config.yaml
crop_scale_min: 0.5
encoder_arch: "mlp_mixer"
encoder_norm_position: "pre"
ema_decay: 0.99
batch_size: 512
epochs: 59.4
Rows from expert 6 of block 5 of the encoder, named by matrix and row number. Rows with one number belong to one neuron. Each number is 128 + 24 x the weight over the matrix's rms, rounded and kept within 0 to 255. All counts start at 0. Numbers have three digits each.
# up: expert up (encoder.blocks.5.mlp.up, 16x512x256), inputs 128-255
# down: expert down (encoder.blocks.5.mlp.down, 16x256x512, transposed), outputs 128-255
up.122:092123146094132152151136102127139120114172099131164102112160126133133115148111143143141144136136141140150146101144113123122155152106116136176126108162139139136156124137156131099119120165099104144134171119138108060136119126125109116107115104141121134121116113143141140100076144142111090119114157174119127126162121150096120116135139136154147125139085144108150125149081100169112165105144
up.123:107097173138100081155125123080133148089122122131186144164129098152122071133149134112151123195139119159116140137183150133157151108134115105044140101126138150152154136126140138149127124112098123138126131132158099129140131132098083180128126107132128141155151118136103148127161153116108117156167099126110137114108101117131152136108126089132134120093116166106107126132126106141133163099105
up.124:120076153113166152126134097126116111122128110130118145100157116162120164141174119140140150128146123129128133110123135141088127158087114174132144115111167156092103116139102154146133130132107128141133178120136123097121122122114136118086125173125206103121086149126089156141130148134137176152110148114172110161138146152121083097152097100222104107099106122100147113136137133092116179123165
up.125:153114139116167141153146166119096114113137158147150120131126136097122120173119154156133136121145118157155131091139107103112166127152106119090132127133145125159105137121147147127097118154139162118133133140146159081128139113101078185107157124128102132159142134123102148103123149138105129138093123112190117122143102115136149102116112118141126125153134180132122165161135154133136118114124
up.126:134119134112154126160129065144146121097145116106156128141144112139108143126158171110190139153137077158113146127160131155062136146101097122170141094152154103117116133151119122120128139138127135119132230128124171118116126109107122103095134122144127139128121138135133114135121185139111105169114119130137129136131164163133111116132062128203119117092118124123148106115151111134122129143129
up.127:097131188125104159157142166104121094058147149134160148100131102130075171106100168155180155147083164120152125141127128111151162181151098165120094159116152171097142158156121149141140121141121128140098122176138097154103146081098112150111165124106112145124156131141076148094101162165143132159124119107103076124139108147142149121074125078131115126169148129163107141133115117154132118103135
up.128:086077145114139108129119143139073090131118137180156120151140098089119149089115166148133152151126129148118124090153078133131126195120149096117113122120135092130137143131130095162171140103136119124136129107136154152108127108139135114103120109118083129116123094105104138121094128142103124121118130109153113123173118161141133150059157171119094166158153115126127110134149135114118104145192
up.129:123102141138126145156080163062146109116098183133113160089129152136109111114174134119151147151105139076126118124127132115156141123139132118137123156126115116124152147140106146170112103131144116149125108133157124157119116132118098132121119100117122125102142139162095120142130135150133159157143151109109103145094101133153107133078122105133142131166108146117103099170092112155118105102143
up.130:130131136132167115144143182103113151143075196097127127120133145150131101135098162151128128127147129062097105149091129113161156129117160097121133126118142100125143162136143147120146135145149137110145091149177148140150115096106106179085155121091123129095110147157131156144140129125113134114134110143157100102113132150156147137135139130092118126186177090115130108165147131109101112091117
up.131:123123151115124123147129127157155144131125085122130134153094153167113104149139150120119160098131066110115097099054125123167167142109174116138118130158128078131120115148147118146158155110103084126088112122119099124143155152128113126125098063140136086160152137119174124111148128096156088137129148093133151147123115108156155156145101107136169142140179125140181108147107120104130127107154
up.132:115105137145120129114128147087151134119096145156164134139121151159111142138119118130135129135133101119130089133119141077133160152144137101127121112135161155130104124132084134156132141130125124161085103128118094160108132153109155149120139105091122145096135120111126129127114130135123127135132111127139087125117080085132147140124128185120097159153127146150140117170107081157134135111127
up.133:141121161153149123133117131098078170112148131075126129118137107137121130144066165136133129114124130157152081088125133114115094125133158085167143169106120158159123148160112169108139156154140105156123154110132116132158145144120122120116147141124132160100143131104155137130128130151127110129168116138125131112110047121107094122173121071102106083113117137145062137186086103109152123151107
up.134:138066091162169162125144108131162141068094118122084162167160154073081124115163128107144145112084094104084149128137152153134111124126135140142111118109117113115151096121092165168134111089133066101095171095122157126164152148124136099121134130134177122122155128128152100143124138111131143191101148097180086155115120130109140134110099130122099121143133119175112110156171138081113141135107
up.135:160121173127140134151077186111115145111094196137106152131145150139094114143137131160143170118098123122138096091111116136151146138141156108142099193139116109141090183131116132148108129094133107087113104169109130084119115151087123186110123154116139100170087097151091155111112141159119117146128099084187116150153109112132126114145131101107126151179147160136157153148121106119129131119119
up.136:112127156102108114143124106087141129084122133128179136137130096104116110122095155128170132159117149129129108151156149078162155130105120105133108147159114146117137130136132153127136114140100126134134137113158089129132160132100098177100116103110121140101148135157102146103117146124096102167127111080098085113124104117146145122095127108155137120102131148131106101141136103150104122062109
up.137:161109143128152101126139118119154140118093092121126144138131132103117120130187154098154122155139064092134124098133146137111110073091116104134143110143100123142072134157111096121126136126116144098144145136142149099121166144111099141132087121131117129124139137141142123119107149158114104170115112129147128133119167121137171113124058155131153135113071115138117095148145107104133104112119
up.138:122089118142158117124128205118079139136079197116094108139129151130125135146119134174139137095135156101122117116081147113160140121145159169098118134130114118121118189154124163145093125145151116144126079123148131110108133135121136159134177154099134160132119100120094174120168124119149113104164110136175083134088083110151140117095147120083107151246121133136124135130127103126145126130136
up.139:119145106143137151122097085114123106090137142168139098125161070141106118189161108082163156162105095153102138129174111116067118133157130092089144139149159133177138117140103137106161090163097145161125173126137135147119101132077106092135117118126176113114118164107148152134140155177106148171108156110133132112146135132117141128166077093162122131083101143081120142121136099123105094123134
up.140:111121114147180121090160154154077104106100118127109150100160162127104175157077125160173202095092125117141138123098127120116123159158089162136130133126137152146135129131120102169167117090137135114137148140086142071105131139120163123153137135111119175105093079108074149106131157131110131158100129154137120148116122080088155092136106133139112133193149115150120125128169110136148143144164
up.141:103141124116159082124127108144123145109117125128102100130148151128121138125166116169139113122110116123148135086118161125100128150156143161094142123139147119162115104118126122139139128128142128130095157121130128111135087164141141115117116164133099132145068135136144123121155139109147126138120110137156131123138146134100111134165117122138151113112105158103171103118156117152138114133179
up.142:106152142158149153098129084106122066077135146157157148085197057132090132133133143120151127173091123163102145134145119077085120145083145150131122158111160158122102128120105157125187123110073095112124191151140146146123125165077133131089129104108157111113113191159099126168153147136105102189134137130155103107140162135062142146115112202154132114087132123107099091108145110159095160095143
up.143:116101129110115123155121133135103111134100178154124143074106177148120139119087156161153154115164143125153118118131132144162152130087089113147144129088119163129126128194120092117133148183149143132077121099149129141118166163137131146128126101105094127119141116155125111135133143115122120140140099094114141081092105099147108112101111171113132157153104185135084139115177127150124126088149
up.144:111105116086115105118145099131134099098115104123148129109105154117101154102137131150182138133173121129153136113142152129151153138073080117135110102113100155095161110150107106131154141168112170150101154104149096113123185125136108113104117092131131147123151116151131123093105163100128105170129127123095124103094122130167126109104087148162137122132108165144103110158158143165105136094152
up.145:086166122118155140130135112125131112085135147153175115127155083138083133112163132102164129147124061134121158136147113128078124159112136119137127140151144128110131118148172139155137137116134106127118186111135170150138122134115127136099113104114119115130118161152145099165131169145129141158103143132170130134151157156105142134130066161173130129089126158102147142141137134136119124118142
up.146:127099139099120106110123103108122116100098137119157132149126128124108119116140152148172143153156141137168128127120128173129163132090079115133132103136128144120165146153103113117144146153094170139116158079152113108143135136120127150103126114121109133118122116153137117123102160130121086160134126156110100104136128153146100116147107149182146132136111138135088116151156126150119144080096
up.147:107101121087116103128134112129127136106123123135154145135148139110117145119118139162169139147158129140157149131140131140138156137086083130106127110135119160117166140134117098114150143144093153135120147090136120101147139103115132153102136132126119141073139114136132123104111160136109087157159141150112117125114138156154110107123113151147138120143125143130091110156158135143095146098119
up.148:128137132160161161147122111127124098091125134135165101082190137131078139143105136122147186138153118154122155112125107150081132173136106162155155126155142136143149104120124132165156107152141115093108179154134154121106081103081135136078116128122166118121100163146128110113157147142087129186131159148131139152142152139103124121124107149186168121115139108160131127135084147174130154098162
up.149:148121111119153154115167139085085129097120111179137123173109127117096114129120156130125057154130078160156109114136094113119146165151119105136099109110107123118124144118168096180152142169148150089163116128129173153085120141130123121104112117137134097147128139117114179133111135094110149119053123128135142105142185099114114138123127156152069112167174109156160093127153130145158181152131
up.150:156127142135155146105069113078118106100148128153157176091168071094100120187123155109144141155088124144111101089151144104093101144094153090142108146154165084131105155147119111173115150123135156147161165119149107110121105209087087175111128109130192147127096168094144135177064153175125146164151121101139119148166147146090110152118128135214140138088105095098109105145127157149108106101138
up.151:090132132086114123125096138077147117118142147155167144117136124149132119095125161133136132184115147118129111148168125105163164121127113082134142113163138126131174102133126139149170104154112117133126117100165104126138106133122084172128123074105106130100156176157121112150124140119125163147142116147102106103101118122148117150095135162135149131110108150114085079146090128162081126086121
up.152:079116111138104120129113118155122122113134148157132073123109122179132145128103118105152123108064132124147140134146148114173152160182132129116140151135114126161133107167117183110160061176104144165126120115155093160130145102124112125158128121099146167120151161127090107148139159102144125135143138099087119122130082089160142102122113092141109136141090175131110114146086120163099082148144
up.153:134111103128171140134133141132103110080118133136129128118158136143080160157119121157146163128136114121128120112107121131113149165154117149160136120155152144121133100120128102147171112124136106103101167115097142101094100130123157123125116164116147136127102133119122173110125139135135111183156111141161115150152126084110131104157116135136114138170145142167134119143121078110168161144146
up.154:153117108160117084103117094145132117104094095105132103117123160142121137150139109120148200117114137136139142108132149100138131159141113139138137125133145150118161112116120105121141100121081147144137153113086141097129124147142174125150117136106121123132130139109095130119115137112151108162124120122103120162080127094146114086133095123156130147144126153121114131127150124124157151128146
up.155:140147107134122123177152107082169106107133118094134116104141112149116093177119121112142124151124132137109085176084155121121121109148122161123126155141136121115120146127139157079073140164125141119098127118144147116141126172108104137115112111109143098132132176115149086137135137151113162128158107127129115134143162155115143117176109117132085117150107148108146125088112098141146082108079
up.156:100069124094118096121116084137154125099120095119150116123112137126109133101193158117172132132139122121144156099146140142115155125069091127127135105123109120091143110154125108149113155164104129141122164103145094079133166129137113122107119096141115145133130131125132111130105175141137132173142102122095135104130111138153129127123095155171140155129103135130122096136112141146098135094109
up.157:124094135110132148128119083109147145125168094135172086128153095117123112140143139103140082167121085138131120126180147101103147100106138117148138082122111131166129087122149146132174150130079142119118160155204143112121166121076089152083135100146109136120145161149119115133100146112130138159134137126144116089111145128102136161114107133161143128095108108099119080170112118122146100080122
up.158:090106103128153112152108116138111133090126114123119128140178143122103153110152134131146135139147077142082149131141133095132138147162122159145145106143141121124115125117172137148129106105128109105113177116104148087119082146122159122123113149128120121126129139116117152111136149098116112154129125144192142157126141118099124135129115117136123141169171154153159124122157103102156117119172
up.159:125114198127120173134120196079122089103123176151113151091130168150100134098084147134170164145111175061152115150102127153160146122138142161121120188103131149120132189158116128140107127115134078127115083184152114157145125154113111142120127123104169122115162114111110122126108145144131156146155146102114112146105078124161136151109121121106108146189137156132091138115111121112162088095158
up.160:092157158132133150146153149156149120145100139192125104120121133155130161088145108107144110125104088093114145149095175097100129175180122142102119136149126101096128184107099139111122096120133093116140109071156158155128147097136102100130127107133143145126112173158160120102102123153087098151132143116119129143106126096159122107077111122111138098138088155111104130104095120221069091140131
up.161:114122118113113076167091113090142107095103159152127149088116147168117108160125137120153169140105164139165116148125168151152151147138085128084119145117142120094169146154139127119127134134107120140109120104137096121121128109131114149125129141134108113119125101133135111127111152147104110149149115083102091145137099153146155103103140098132109147135117142168101152154134138160152123119114
up.162:159140157135156130126140114160145143151149089077125106169125155122140117093095157139132154117148117102117118126100098160102158109121163137185134166084119098147118079143116150106107108184113136104128129092158166118147154104107137143109174156134161104133060115104165156146114134107164125112100121127165134109113119171140115119135177114129137125156152130119142132101118124113115126103133
up.163:147133144103180143123137158102122143137136154100141125143136130117132110104121157126136127155158080093108117123115102103114140111117154102125146135092147096151116149135133138091143147114118125112136108157188168130126111106091102161094167126115099125114127128138117150112117130104116125111146147155177126114100138138139132142179138118102140090152170095100156107153135135108124108093119
up.164:094103134097149143118086148115109110114122159128146140138152117154112115106093149142158162125129114141109116099109178125095136137129113108150142147110139152143153169178100153135154112133144145125086134105151142114130096131089131164110127147095111099130111136132090145146130165129134092141123141144177097102135164166124097131111117152153144143152141138175135106128148128150117120104103
up.165:126129114145157140079162145096073114123119100164159119141140149154113108143135146143143109145129104084115168100148059100172148112138160158131114169090145161123115146153175126137170082148099149097143137123134163154130127160090112172095140106102135165142105134137094189127118140117114127132140142151166140123134152094104173155180138188108130125159175094128109074136158118160078161096157
up.166:138079108151174124125104160103144138122155123119144114101184109107124107081144162142129127159087145117106133125116119124110160097114147100113150119175151105113182112125103143155115067129100116132089187119128157111206131092076084145076126128132124169129119132159171142155073136111168103160127136098164106109131128156129122142131119119132130116152182098085126129165116131095139113100122
up.167:128099156152174149108150143151117117085075150149103171133130151121074153157101088160165141109096140096159152144088157132123117171135149176135123121107125118113154136106110135193147144061162093076126141126110116065118135151132144100138133134116137117101104091117116145076172145152136128160171154112132138139147131116117108106109091146112081091151123134142146129104139104124116123150128
up.168:086109130126155148160106152129139120121102114137104104140141152129119150118121158161141135107143151091114146138089128143148142153104117124126090119118139142117141141139121129153112118144117142116134136129121139118142140104116142136121147145115143130157127118147128163106114134127098135147118120106130131107106095132152112121124147121115130144201141145123120155168125145130102088117148
up.169:086124133136133145144118142138120124142153147133151121129131110124134125143044119156107131124161141149134102108124122147123106170122130123145143135118170106134147129128121154118142110158126134135145129120134125144128127137124150136113146127124108130118109120118133137124119108152133122087150142142148140144159143158116117104129183125102135107166150139123127139103123139135119136120135
up.170:125148138124110093172121108095130159065108125134169153117135074154117100166139152104167078168131113153153109140189137087159149115147138132103117114141113117142111119154146187174144104138120112107111132115180109104117167128069102187107115105140117130115136149148076163127124167126095104168148135092112095108082140096170124095104116108165148117092107132084133096162136121130092123082129
up.171:097127161118116148140124154122105150125141128169099144172122111114112107073137150152132148146126105144157107109121132137138123159140106099142115138125118153133095152170146125127113105100134143141109128156115135082148136115126129135119129132123110135128126109108100141126087137103129069132101153119147136118137133148132121181124121148117099103163146106144107144147122153135153150117172
up.172:114110105113128115144136145096103117152129161165123108159136150150135098101166167112126123156110121141123136097151093109167115083081132102097102092115112153126116109132152123071130142150132123152117090123174141128146115148129098173135092108153083107165166164127125098111116119101119128157163118099123131108122097164131117170110148119105160131130132112095110134121120142124148119078131
up.173:138138123113179120112154112138132116121116103106125126143185129115116145104159123099141119153102110123084155161113138109083123118149124152138145138100103128128141101126159144131157100133121127112108160091124160136166116105116138123126149137139147122138107133129097142121162143130136134168124136146145108121137148137100169103108095128159126126108138092151115110131147126115151125113127
down.122:155151151117138155145147132116138121118120129122135145112139121098098131165121097142143132132132141105098120150117128128137151102146146145143105128146123123092156133116141107148135144146119142103102130126131126098138181120117127132106114127125128127108123100148118135121099140119115134141136130170116130117094118152137126107142116143124125133132140132100121121152121102123133113110101
down.123:128145108104098127140138120109142136134118132117114134134091114147140111126138153107108131150145138161144133137161147110145135113118127120133138117118108119153147107147133118101127144156123145155107128141137105145153143139145104126131135101139107144107196125145153108120129114112114116126138151096106138097143103139158137138097143113143145127101104146150098144132119127127126112110106
down.124:141095105144132193135111129127080102128126134128121136136130117184110130135113155131122160135094107143099131157137114102122105123121123089144131164135173115127151149160150105122149155130142089119119129116120159148125103104117138128134108135136117138108132138111163132172097128134112133121151135109122126134143108152101130142113125127122124120129125136167117144128110060129144120122116
down.125:125143095112138199107141123136093130145147126118145135134117104161151127102123135139105140136143122127128131169133101117132117127109139105156144110145143133127127132144142140132165173164147140140169127104130133136119117126129140138137129113121105136124128145117136094161138108112133152112152110083112136098113134131114074104098142155120160113127106127126091090115120131140114114121099
down.126:075151074097176064113211063163182136073178059086166053140186101081105151159187087094179040121160077071142183106158144098100160095111079144110097026184039176171036068080083167095131054075059203124197171118144173095053174116112108086112110152194194108205104153077098121079129178098111069184049097139124171098085184089103094112174078076191149125114095085098151069164194124096175193157150
down.127:168089155175218153149070183115086132179157175118144088140213102047141085092111183151089142143116077154029103099107103174054049124173154162170173150093210101082090166045165151156093146086170147089097119141153212121082022144038122177091182183107098103086053110062097151181197091117140166077170075208232082232159141164011148135136159202072087117131200075102211170069091109143132148114123
down.128:131129115129135130098147121139130140136122115114139141139125136136158128123136096125120120123131129131150137152123110140125110138108141100121142125127130153141123121126132120126153125122134121130153139100119138146137112129145137121146121114129124120144123144132122125130155115158141166116119121090122135116109156119117126115137139126129146104138112114130107098123129124126114134133119
down.129:106124107128107130119127137136125143144136132129120119127092138135137123121122116131104145117128142145140121128124128102153131118121119094121133146113133137125116133130117134120141133128142131144124110127128118191111119151153131131153145102117116105122148146124145122143156100115138086109140132104119118097157135117142129139126154128122106121130127148166104129104127135129117137122124
down.130:142123143108098155131124147105114123141104161171131167124087113124106127114091145153121169144128147140129097148113109129189091099145157135132115153120180119103185156148124091139143185152145140129088110144134104154143147129122126140107123113107084112087155108158166102155100117093116137129192109133111125109141103146150110135094144172112129123129142151118092130100097149157078084092098
down.131:077140163112149121129109136163143145152160127107122080131146155124148132098125086135101142133105123148098129121123154140102135157112112135154147122086154145130125118142115110126106136124146089118133128097116130119163056152115152133128121113118099100125100126106157133145146104180108108101124175103149131199122143137113105159143144134120127186126131125154141140119136090126119128129160
down.132:128149122137155156123114125154118124127131132124099137127157138122125151098125150142122129121126134117107137135113129135110128125125166125122109140084167095059140127136138108118123126137133079110100139101118130128142091141126149131130119126124125115136100120148167138144129124171152152126138159118144150148141145154112124129178123157121112102135151106132125148109127143111149104130130
down.133:178180119099124166129186120116132108103116115157133155144132115160108135158144106121155113127149135113140141124129110147120132140110169155109117109153080115082128117116153138145153098174108162154137137110131121088112199099146124130116122151128141144155105126155095127115114156100153153151103089130123134063113132129130115096126113122141123111128107118117112099148131150114148114133101
down.134:096103113116123102123104135154112146149151128126120106153105117130174107128150144121096129129146120162142142117139125129113105139114090109153171093121151151171127125164159103113149151153154128137149122122109146107160095124151144132161131117145102158115147135094151118131102105188117132097138125139135134116117142130133113116091161161128157158103097126132128137121135086119145143137109
down.135:165154101071101131147188123140128135132125125117128159118090104095150133158129123126120125137133131153142132148138146129147115088124120142121141103132102129150153119136127104123128154143131164155119136138113123120153194105161135128129120127145117128118152108152110097103093113074106139128149130119101158077097114131161116139122128139132131134119106135093113125138133184121120132127084
down.136:121091126160170140149115166169098133171141154126115066165145153120164116101091145174079171097127118167089139093081091176120070105120107116190175136054179135103100169083170119143115164156176165111133113084097165178102080165153170137147144149123095095121105119095193141162155074067136111075165088123174119156191136181081111094152168166082105106143165128162145149066130134139110174152117
down.137:152136143054144067146179095104150121075106106116150189142159138102054161153153099122198088134151108015141132094134159123122172123109113135067037117166069149106153122115074106146148063125078161133100152117143110053140200100090121123090109137123191144132095129147138138059082182156117175201084094169096146111080125134113125102127072119143157128134116110121118096187142126131133120118131
down.138:157162095120150074141148091153163130112161093071119108181150120150175142150167094102110076133111096128151163153159173120091204151080124101059141072152088110159112089127080162111122074096103094147153156097122147085174168098137117104138117140167145121171117153085136122085104116138126111136082148084103154115094153112112142154167119094155139130110097090129134099176157146084170124158128
down.139:138127099163114167119088123139121104140157126135106086129115097128152112117145147105105123132105107176118143140162113112119138149160159100141180110112157097156113110138146147102108148146132151140134136146124145161106104125157117107160131131146114165132164127097148109171157113118126124119139122108138121135170128106132146114117137119146113124090100133153126142095105120105153115141122
down.140:107137064117118149164186124097177162156190139162197114143118082109167073083148096115105089179203091148122106103170140084129118062071142051164166057131107121064073095086156148059142137205115200192090122047179119127131161179090084177077122100117098085103155148141206083119137107133098154107123084135154108060085172202129179094091137165126124128084126141125118094082102167141171129074098
down.141:125128119124131175147123126109135116121107137165115181102132139125113134105107160142145141143139150098127116166116124124140120121135151103110111156129161118069156129131110091123137136158118105124112136094137107124143143127122126139112128114110134132110120110161153089127118136163120164146137143107113141111116129151129124097123115143125147108134137133127116115120135163132128090103108
down.142:088160118090174148121137103140138077099141104150134140110157124129091156116145111114159105139110084099098146135138123112095115160136121114143126113168140158117139115120114099143170124122102113115134162092132170104133103103107131106102092130146145127122101145107131116147134161154120151156110160155114152135095160134095097130149091162155154135109119091118124095140128136105146120126161
down.143:141084102142152174113105115145119138138165120091122095130144084137166123139147115107092109132106076163106143128156124116100113136155146115161159104123146122187102106143138171097121121088136127162161133141125172121152092110120111125143133139152111154132136154075071128150171101106140117109128136130147130149138141118105128179127132121136107120102094103108151132101107090116150135152152
down.144:135074135169158185115099165134101161194166161120148073116145100109183112129119148150049136114128086183077110074130098171088043126160159133169182140071170133143093146114165161132115132107185143142136098146135179134088059151094123175128176138108061148113087143078105100179194061099130106058138131162214097179150129145083127178095186150077104131121150129069156146078098076136116146139142
down.145:109115136080148147166142116124123102096138109119121138105149108102086136137146128112168123134138113103105129110142164102113161139145082102117113123167131110122120129130112121114123116134094137117125145138134155079126157097100125123114115156151158143123107103108114126110088171156080124166101114163135136134090102113118138102122090116144117122118133122124153155186149118109183120128125
down.146:140052116158110207112067148116090161150122152157127154116096113153153118138113200147100147119158137134151108161120091134169146093160157121146111137108155115151120137178147136095147152176154123162143100145127100134158134159153140168143159110108097155125133124157121119158103095114150139110159133084123127131157123110168143107080147142105130096135119163096074129103126160134124121128058
down.147:164065130130145159119088141116093155136115139104129144117138108115119127137112178153120135109157119117135115163120104154155126098166137109129103127101132142179141139163112139135131131128145158113156120173125121104133128145124138150121160129118118159113124102141087110125129109096146138122155129142134125119135115110139119154092130147114157101137123143093122128130152128133121137131081
down.148:150135138145151155127105129133116105114118130131122162142160149145085155072116101137155136120118124066123121141112125145129134143140159110102064160119174095082140151144109115148135122157117106117116129113134109110152091121095135133116106140115146135133073117138161127129123148151146177151130138137121143154129119136106103114157110142127112113142150114141120118139136142132141076120143
down.149:140129103142114121118155131112142131142139129159141127086120117136149121137126127125121097124135126150153132100127118129133109125113120118124142129132097142094104129102150156118115113101124136169136122111131145148100139130131114129125134145126130129150124143129097138123157119106126098117115088140149111123133155133133172096123139090132113124133134132102151113112125142124142150138155
down.150:182207136206195155117139123118106122113143122083135096135207105068095147126127102128162108141124087077067115144121120133089102132203171120135075152133167097092115133118103170142134086117102141085160139164152161112101095103055111139102137162120161143122045121086103107155207154124162178153126107201200128143181148110050129135173103140130122112125162071104177119128118066128161116117147
down.151:100163120113097141130136114099137135113135132144152156113094102145120104121136088114140124160150126108144100151156121068162174099131129099145117111157121131154137115164109142106159136156111136132138119154160109146140169161109094139115115079121127123109167149123130088139113139121121115149143137117105118082114138107157133130114122120138143143102105143136095106129099108128115113083095
down.152:113140153093190112130142118137159122134141117099136127147185143108123139106144150142120105131144115122076145117115150163075107166095140144102122131119132137093122118125114100159131104141127113087118149098133149069175102132092142156085123139128118139135070133145137113109116119185123146117105122136169159172067154162082098143147135157125160129124160098116129116152143117099127099120115
down.153:167151143148147125111100130135097121132108125111097125125142139130124157165127183127133121116106139113107152174111117160111077171168135168133118153151100118151118137114129125151118128095135103096167126165102145134123087095124143110143138153126138165126093120108063130126185131109167142123125131175152129130122127091109116143140127148124140133141154090092160144124142132133132131158144
down.154:117121126115091103115134129160125136140114123149094103134094130139156133140131158129109131092107134171165161130132110146156102117138105130130155106113108154173114121125157112128139145107149146115155126150090147148119120117210139104169128124147101152136175128108098139127139114109120073112140136114116130116143118106166111138111149115139122140118108147105134140117124118113118156170132
down.155:131093145164133151088130139179086132124094123136090086136130189165117180152108137158158137062119154063152145116078081171137136141135139137129089163101133128115108159140153136164141121132140119135158117105087133131094132137163178108181130175119165156186066109127146181130121138130144093143126135120112142157180112078149107074160111103117108115176156128166127125154169107134135146174160
down.156:108110155191150216117063159122112129160142163171126103110150139155143129124114140148103130105116132101086102093099097142102117166174201152173131166095189075085096139104161178104128110138146049158116092115142126134122087158094129169131149141092127141155053129098115150187160104130157152100124123153186089189159131124101164110165137137086083104154150120117161141082081100134145110129152
down.157:123107155136145152113090144119098128125093137114124111125141135152106147123102137148137135104110143098126117133104107145147127107164112144123087155130130139166164149149130128164152141097137117088140117153130138144126120135110123137118140146109130138125112119155096143131117133119155131130146136142117122130111115116129113138142115142116164097146156120132122123151145126141112140129117
down.158:135143143126138131116092127134097112121093112144090120104130147150118162158117186138142151102110148121120151154105122158124094160167124181129109152136095143145138136130148106145118145105128118125140129145093134122118114106142145110141132148129139158132118100127062132102145139104133129135133131157121132131125099103137098139114117142133132139150160120109159161144147158134126135145150
down.159:107065083115138130117147097172148172135179090089142074152138091119199116163171129108087074111152064153137183136163113105099119091133091103143190070143105140173065094098150178108120112113128176135177167087117166102126133098183128112164106145185124164165121152059133103096131089077118071112104107134129166120114186113123077099123134111154144103086097108104141087128165119073149169185113
down.160:106159123182132174125086128124132150143157126159123140116131128143162117114142099119097107131116127140123131121133115129115168162159137090133153134152128119146083130124125173089127120139137073158157116126132152129145086132119135148129115125117117148157089129090112108148150100156145095102129138118155107161120160121114125099131157097122120186134125138092164120111137080121149097121133
down.161:115093115132066136138108115112130131133111125117108148115069145155128124146150157107118112107144172144183136141141158113146179105078104106090130151118114106132112121157135127105096115140128122144121109146129100141152149130157120123162138112123128136150176135149143139109081123161135103129112141068100125109135095081192167095099147071132123120134118168145092155151159158107172105126106
down.162:119113126129120174130096122121118094111114125182110153081124137173089143120126107118152141130108137113138132138126123120133138120116126109114122158109151115073134128107140102140130143128116113129091136108125122152120114123138118107129092123124135102127144130165167136144110158152137134150132114107100134129135124141138152102124114137138105139125139142149108137114116162122128113119141
down.163:104128145113120161145104140095152117132138156200161169084126100105087105079102116144130153166141129124113086119133122109164141110138136095136121144126182131096179142149095109098135161161125103124081117135167113131156134152085096161074119101104097113077141114162166089164101133140096116135171120150130107120122127147126121133096137178120144165114118148088114112115091124148081081082106
down.164:116047149146165143158064128141098135134140131128139095142136135164119118074114151150128151107133129102114121079116132135107142157060108156138098140100159112105124166132120161128102132135134117176107118090126138099101083147105140145129124157133157102151089112129145153135098131149081146125108107123157108198135106152094133087117117121113122086152147144152149139129141117141149128134129
down.165:129113112126117124179107119104155133133148129118141147091122105071121112139136137113127112167149120135102116120158175095117152108115120138098132119152133111106124114118107124085106116141114155162087130134155118095141141115100106145101123113143124111096147117128137097123116130143090109139129119112146127112130129138132163139107123114135109130105127141095137137147120149108161109099103
down.166:114170142126138109106105127157121145146164131096121121155137119114170133141137137125112122131129111149115137126143129138114101140143148104149157106108156126161128128156126125110134132143138113121144126136116143110181092125129143135141142118135106162114100120091132110149133116128130110108133130144159136143123134112107097141127143127126123129108111117113161124120115095120119108138127
down.167:101129111110128114126136129134147170134141125125147099153134132122142122117149067132117101121172114113151133100127136131115131103105114097135124083130105139142082117121150138105147103172131167169144119099126123114132126159129131143139128129119128135167115136127169130111102118146134117117103095118139127108115157128136126099115139105118130139135122125133110102125143109127152144136108
down.168:148150128111132103139117132126141121130127130115125167147133135101119132109133104121126135144122120129116126118130155130114164155157135133109111138135172118142146126128082098120146109131130123117109133135127118113161123117136127131132135102128131116109134134117139133147135129132122150128129136086131132139169111123104125146141132130120106135130113133112116125147110131123121119126129
down.169:139139127127126130129143107124135113111130109115128128152142123141136122125158120098123115138117114152122150137148144120098150131091128127120139121143107109132128104134128126134127107119110120114119154116121135134134132122126113113125109122134133117140141153134140137123116140136138153128099136103120145124119135135114126146139131120144130129112112112150117131136125138105128128136125
down.170:113042145188103130131072168168071119179090172181060095143067191200147146108080171175088175052085179169166144076066090194141090133099125160137155175063169110085135199102200102190106187121192092143084094092066151130138073154180186108185121175123089140144135076153182187145107082196130133084168091139132117173153096174159165069122166144090108094181191190179157186112174143146142125171160
down.171:161142138122116107161141138143131158144123127076117128123105132082162118156121095137111131121149143148144133109125153142135149117117115141119138104099134113138134125144134122100091120152141149150123121117113118090154150104150145137147127148140123145138129089127117127078096108145090161108132105135152126130105103133144123117136144105124110118137118154096154156142145094128150126145111
down.172:129142114109096105137149144130134158159146135099127123158078127120181102107129130132062131119132138182156127118134132113139143120099099118127157094106119142116105130128133141128131149135153161148126110096126123120147150152149126138147144116133088094130162135138111119101128071146103135078131131109131114107103121163154129140104177115114145124123108153147125131122139123141134141135123
down.173:151120123124136112119168135146111152145142130102125101154128114108165129163140114129101131126129118152124146111133112138111111110134114135145160100132107133148091139119150136109142139122150143126151129132117141127121146123149133128151136140134114137135110134107111132135113108105139121107136113123159135123136148133121108126137145132118131137119114119150134119130126076124127170154120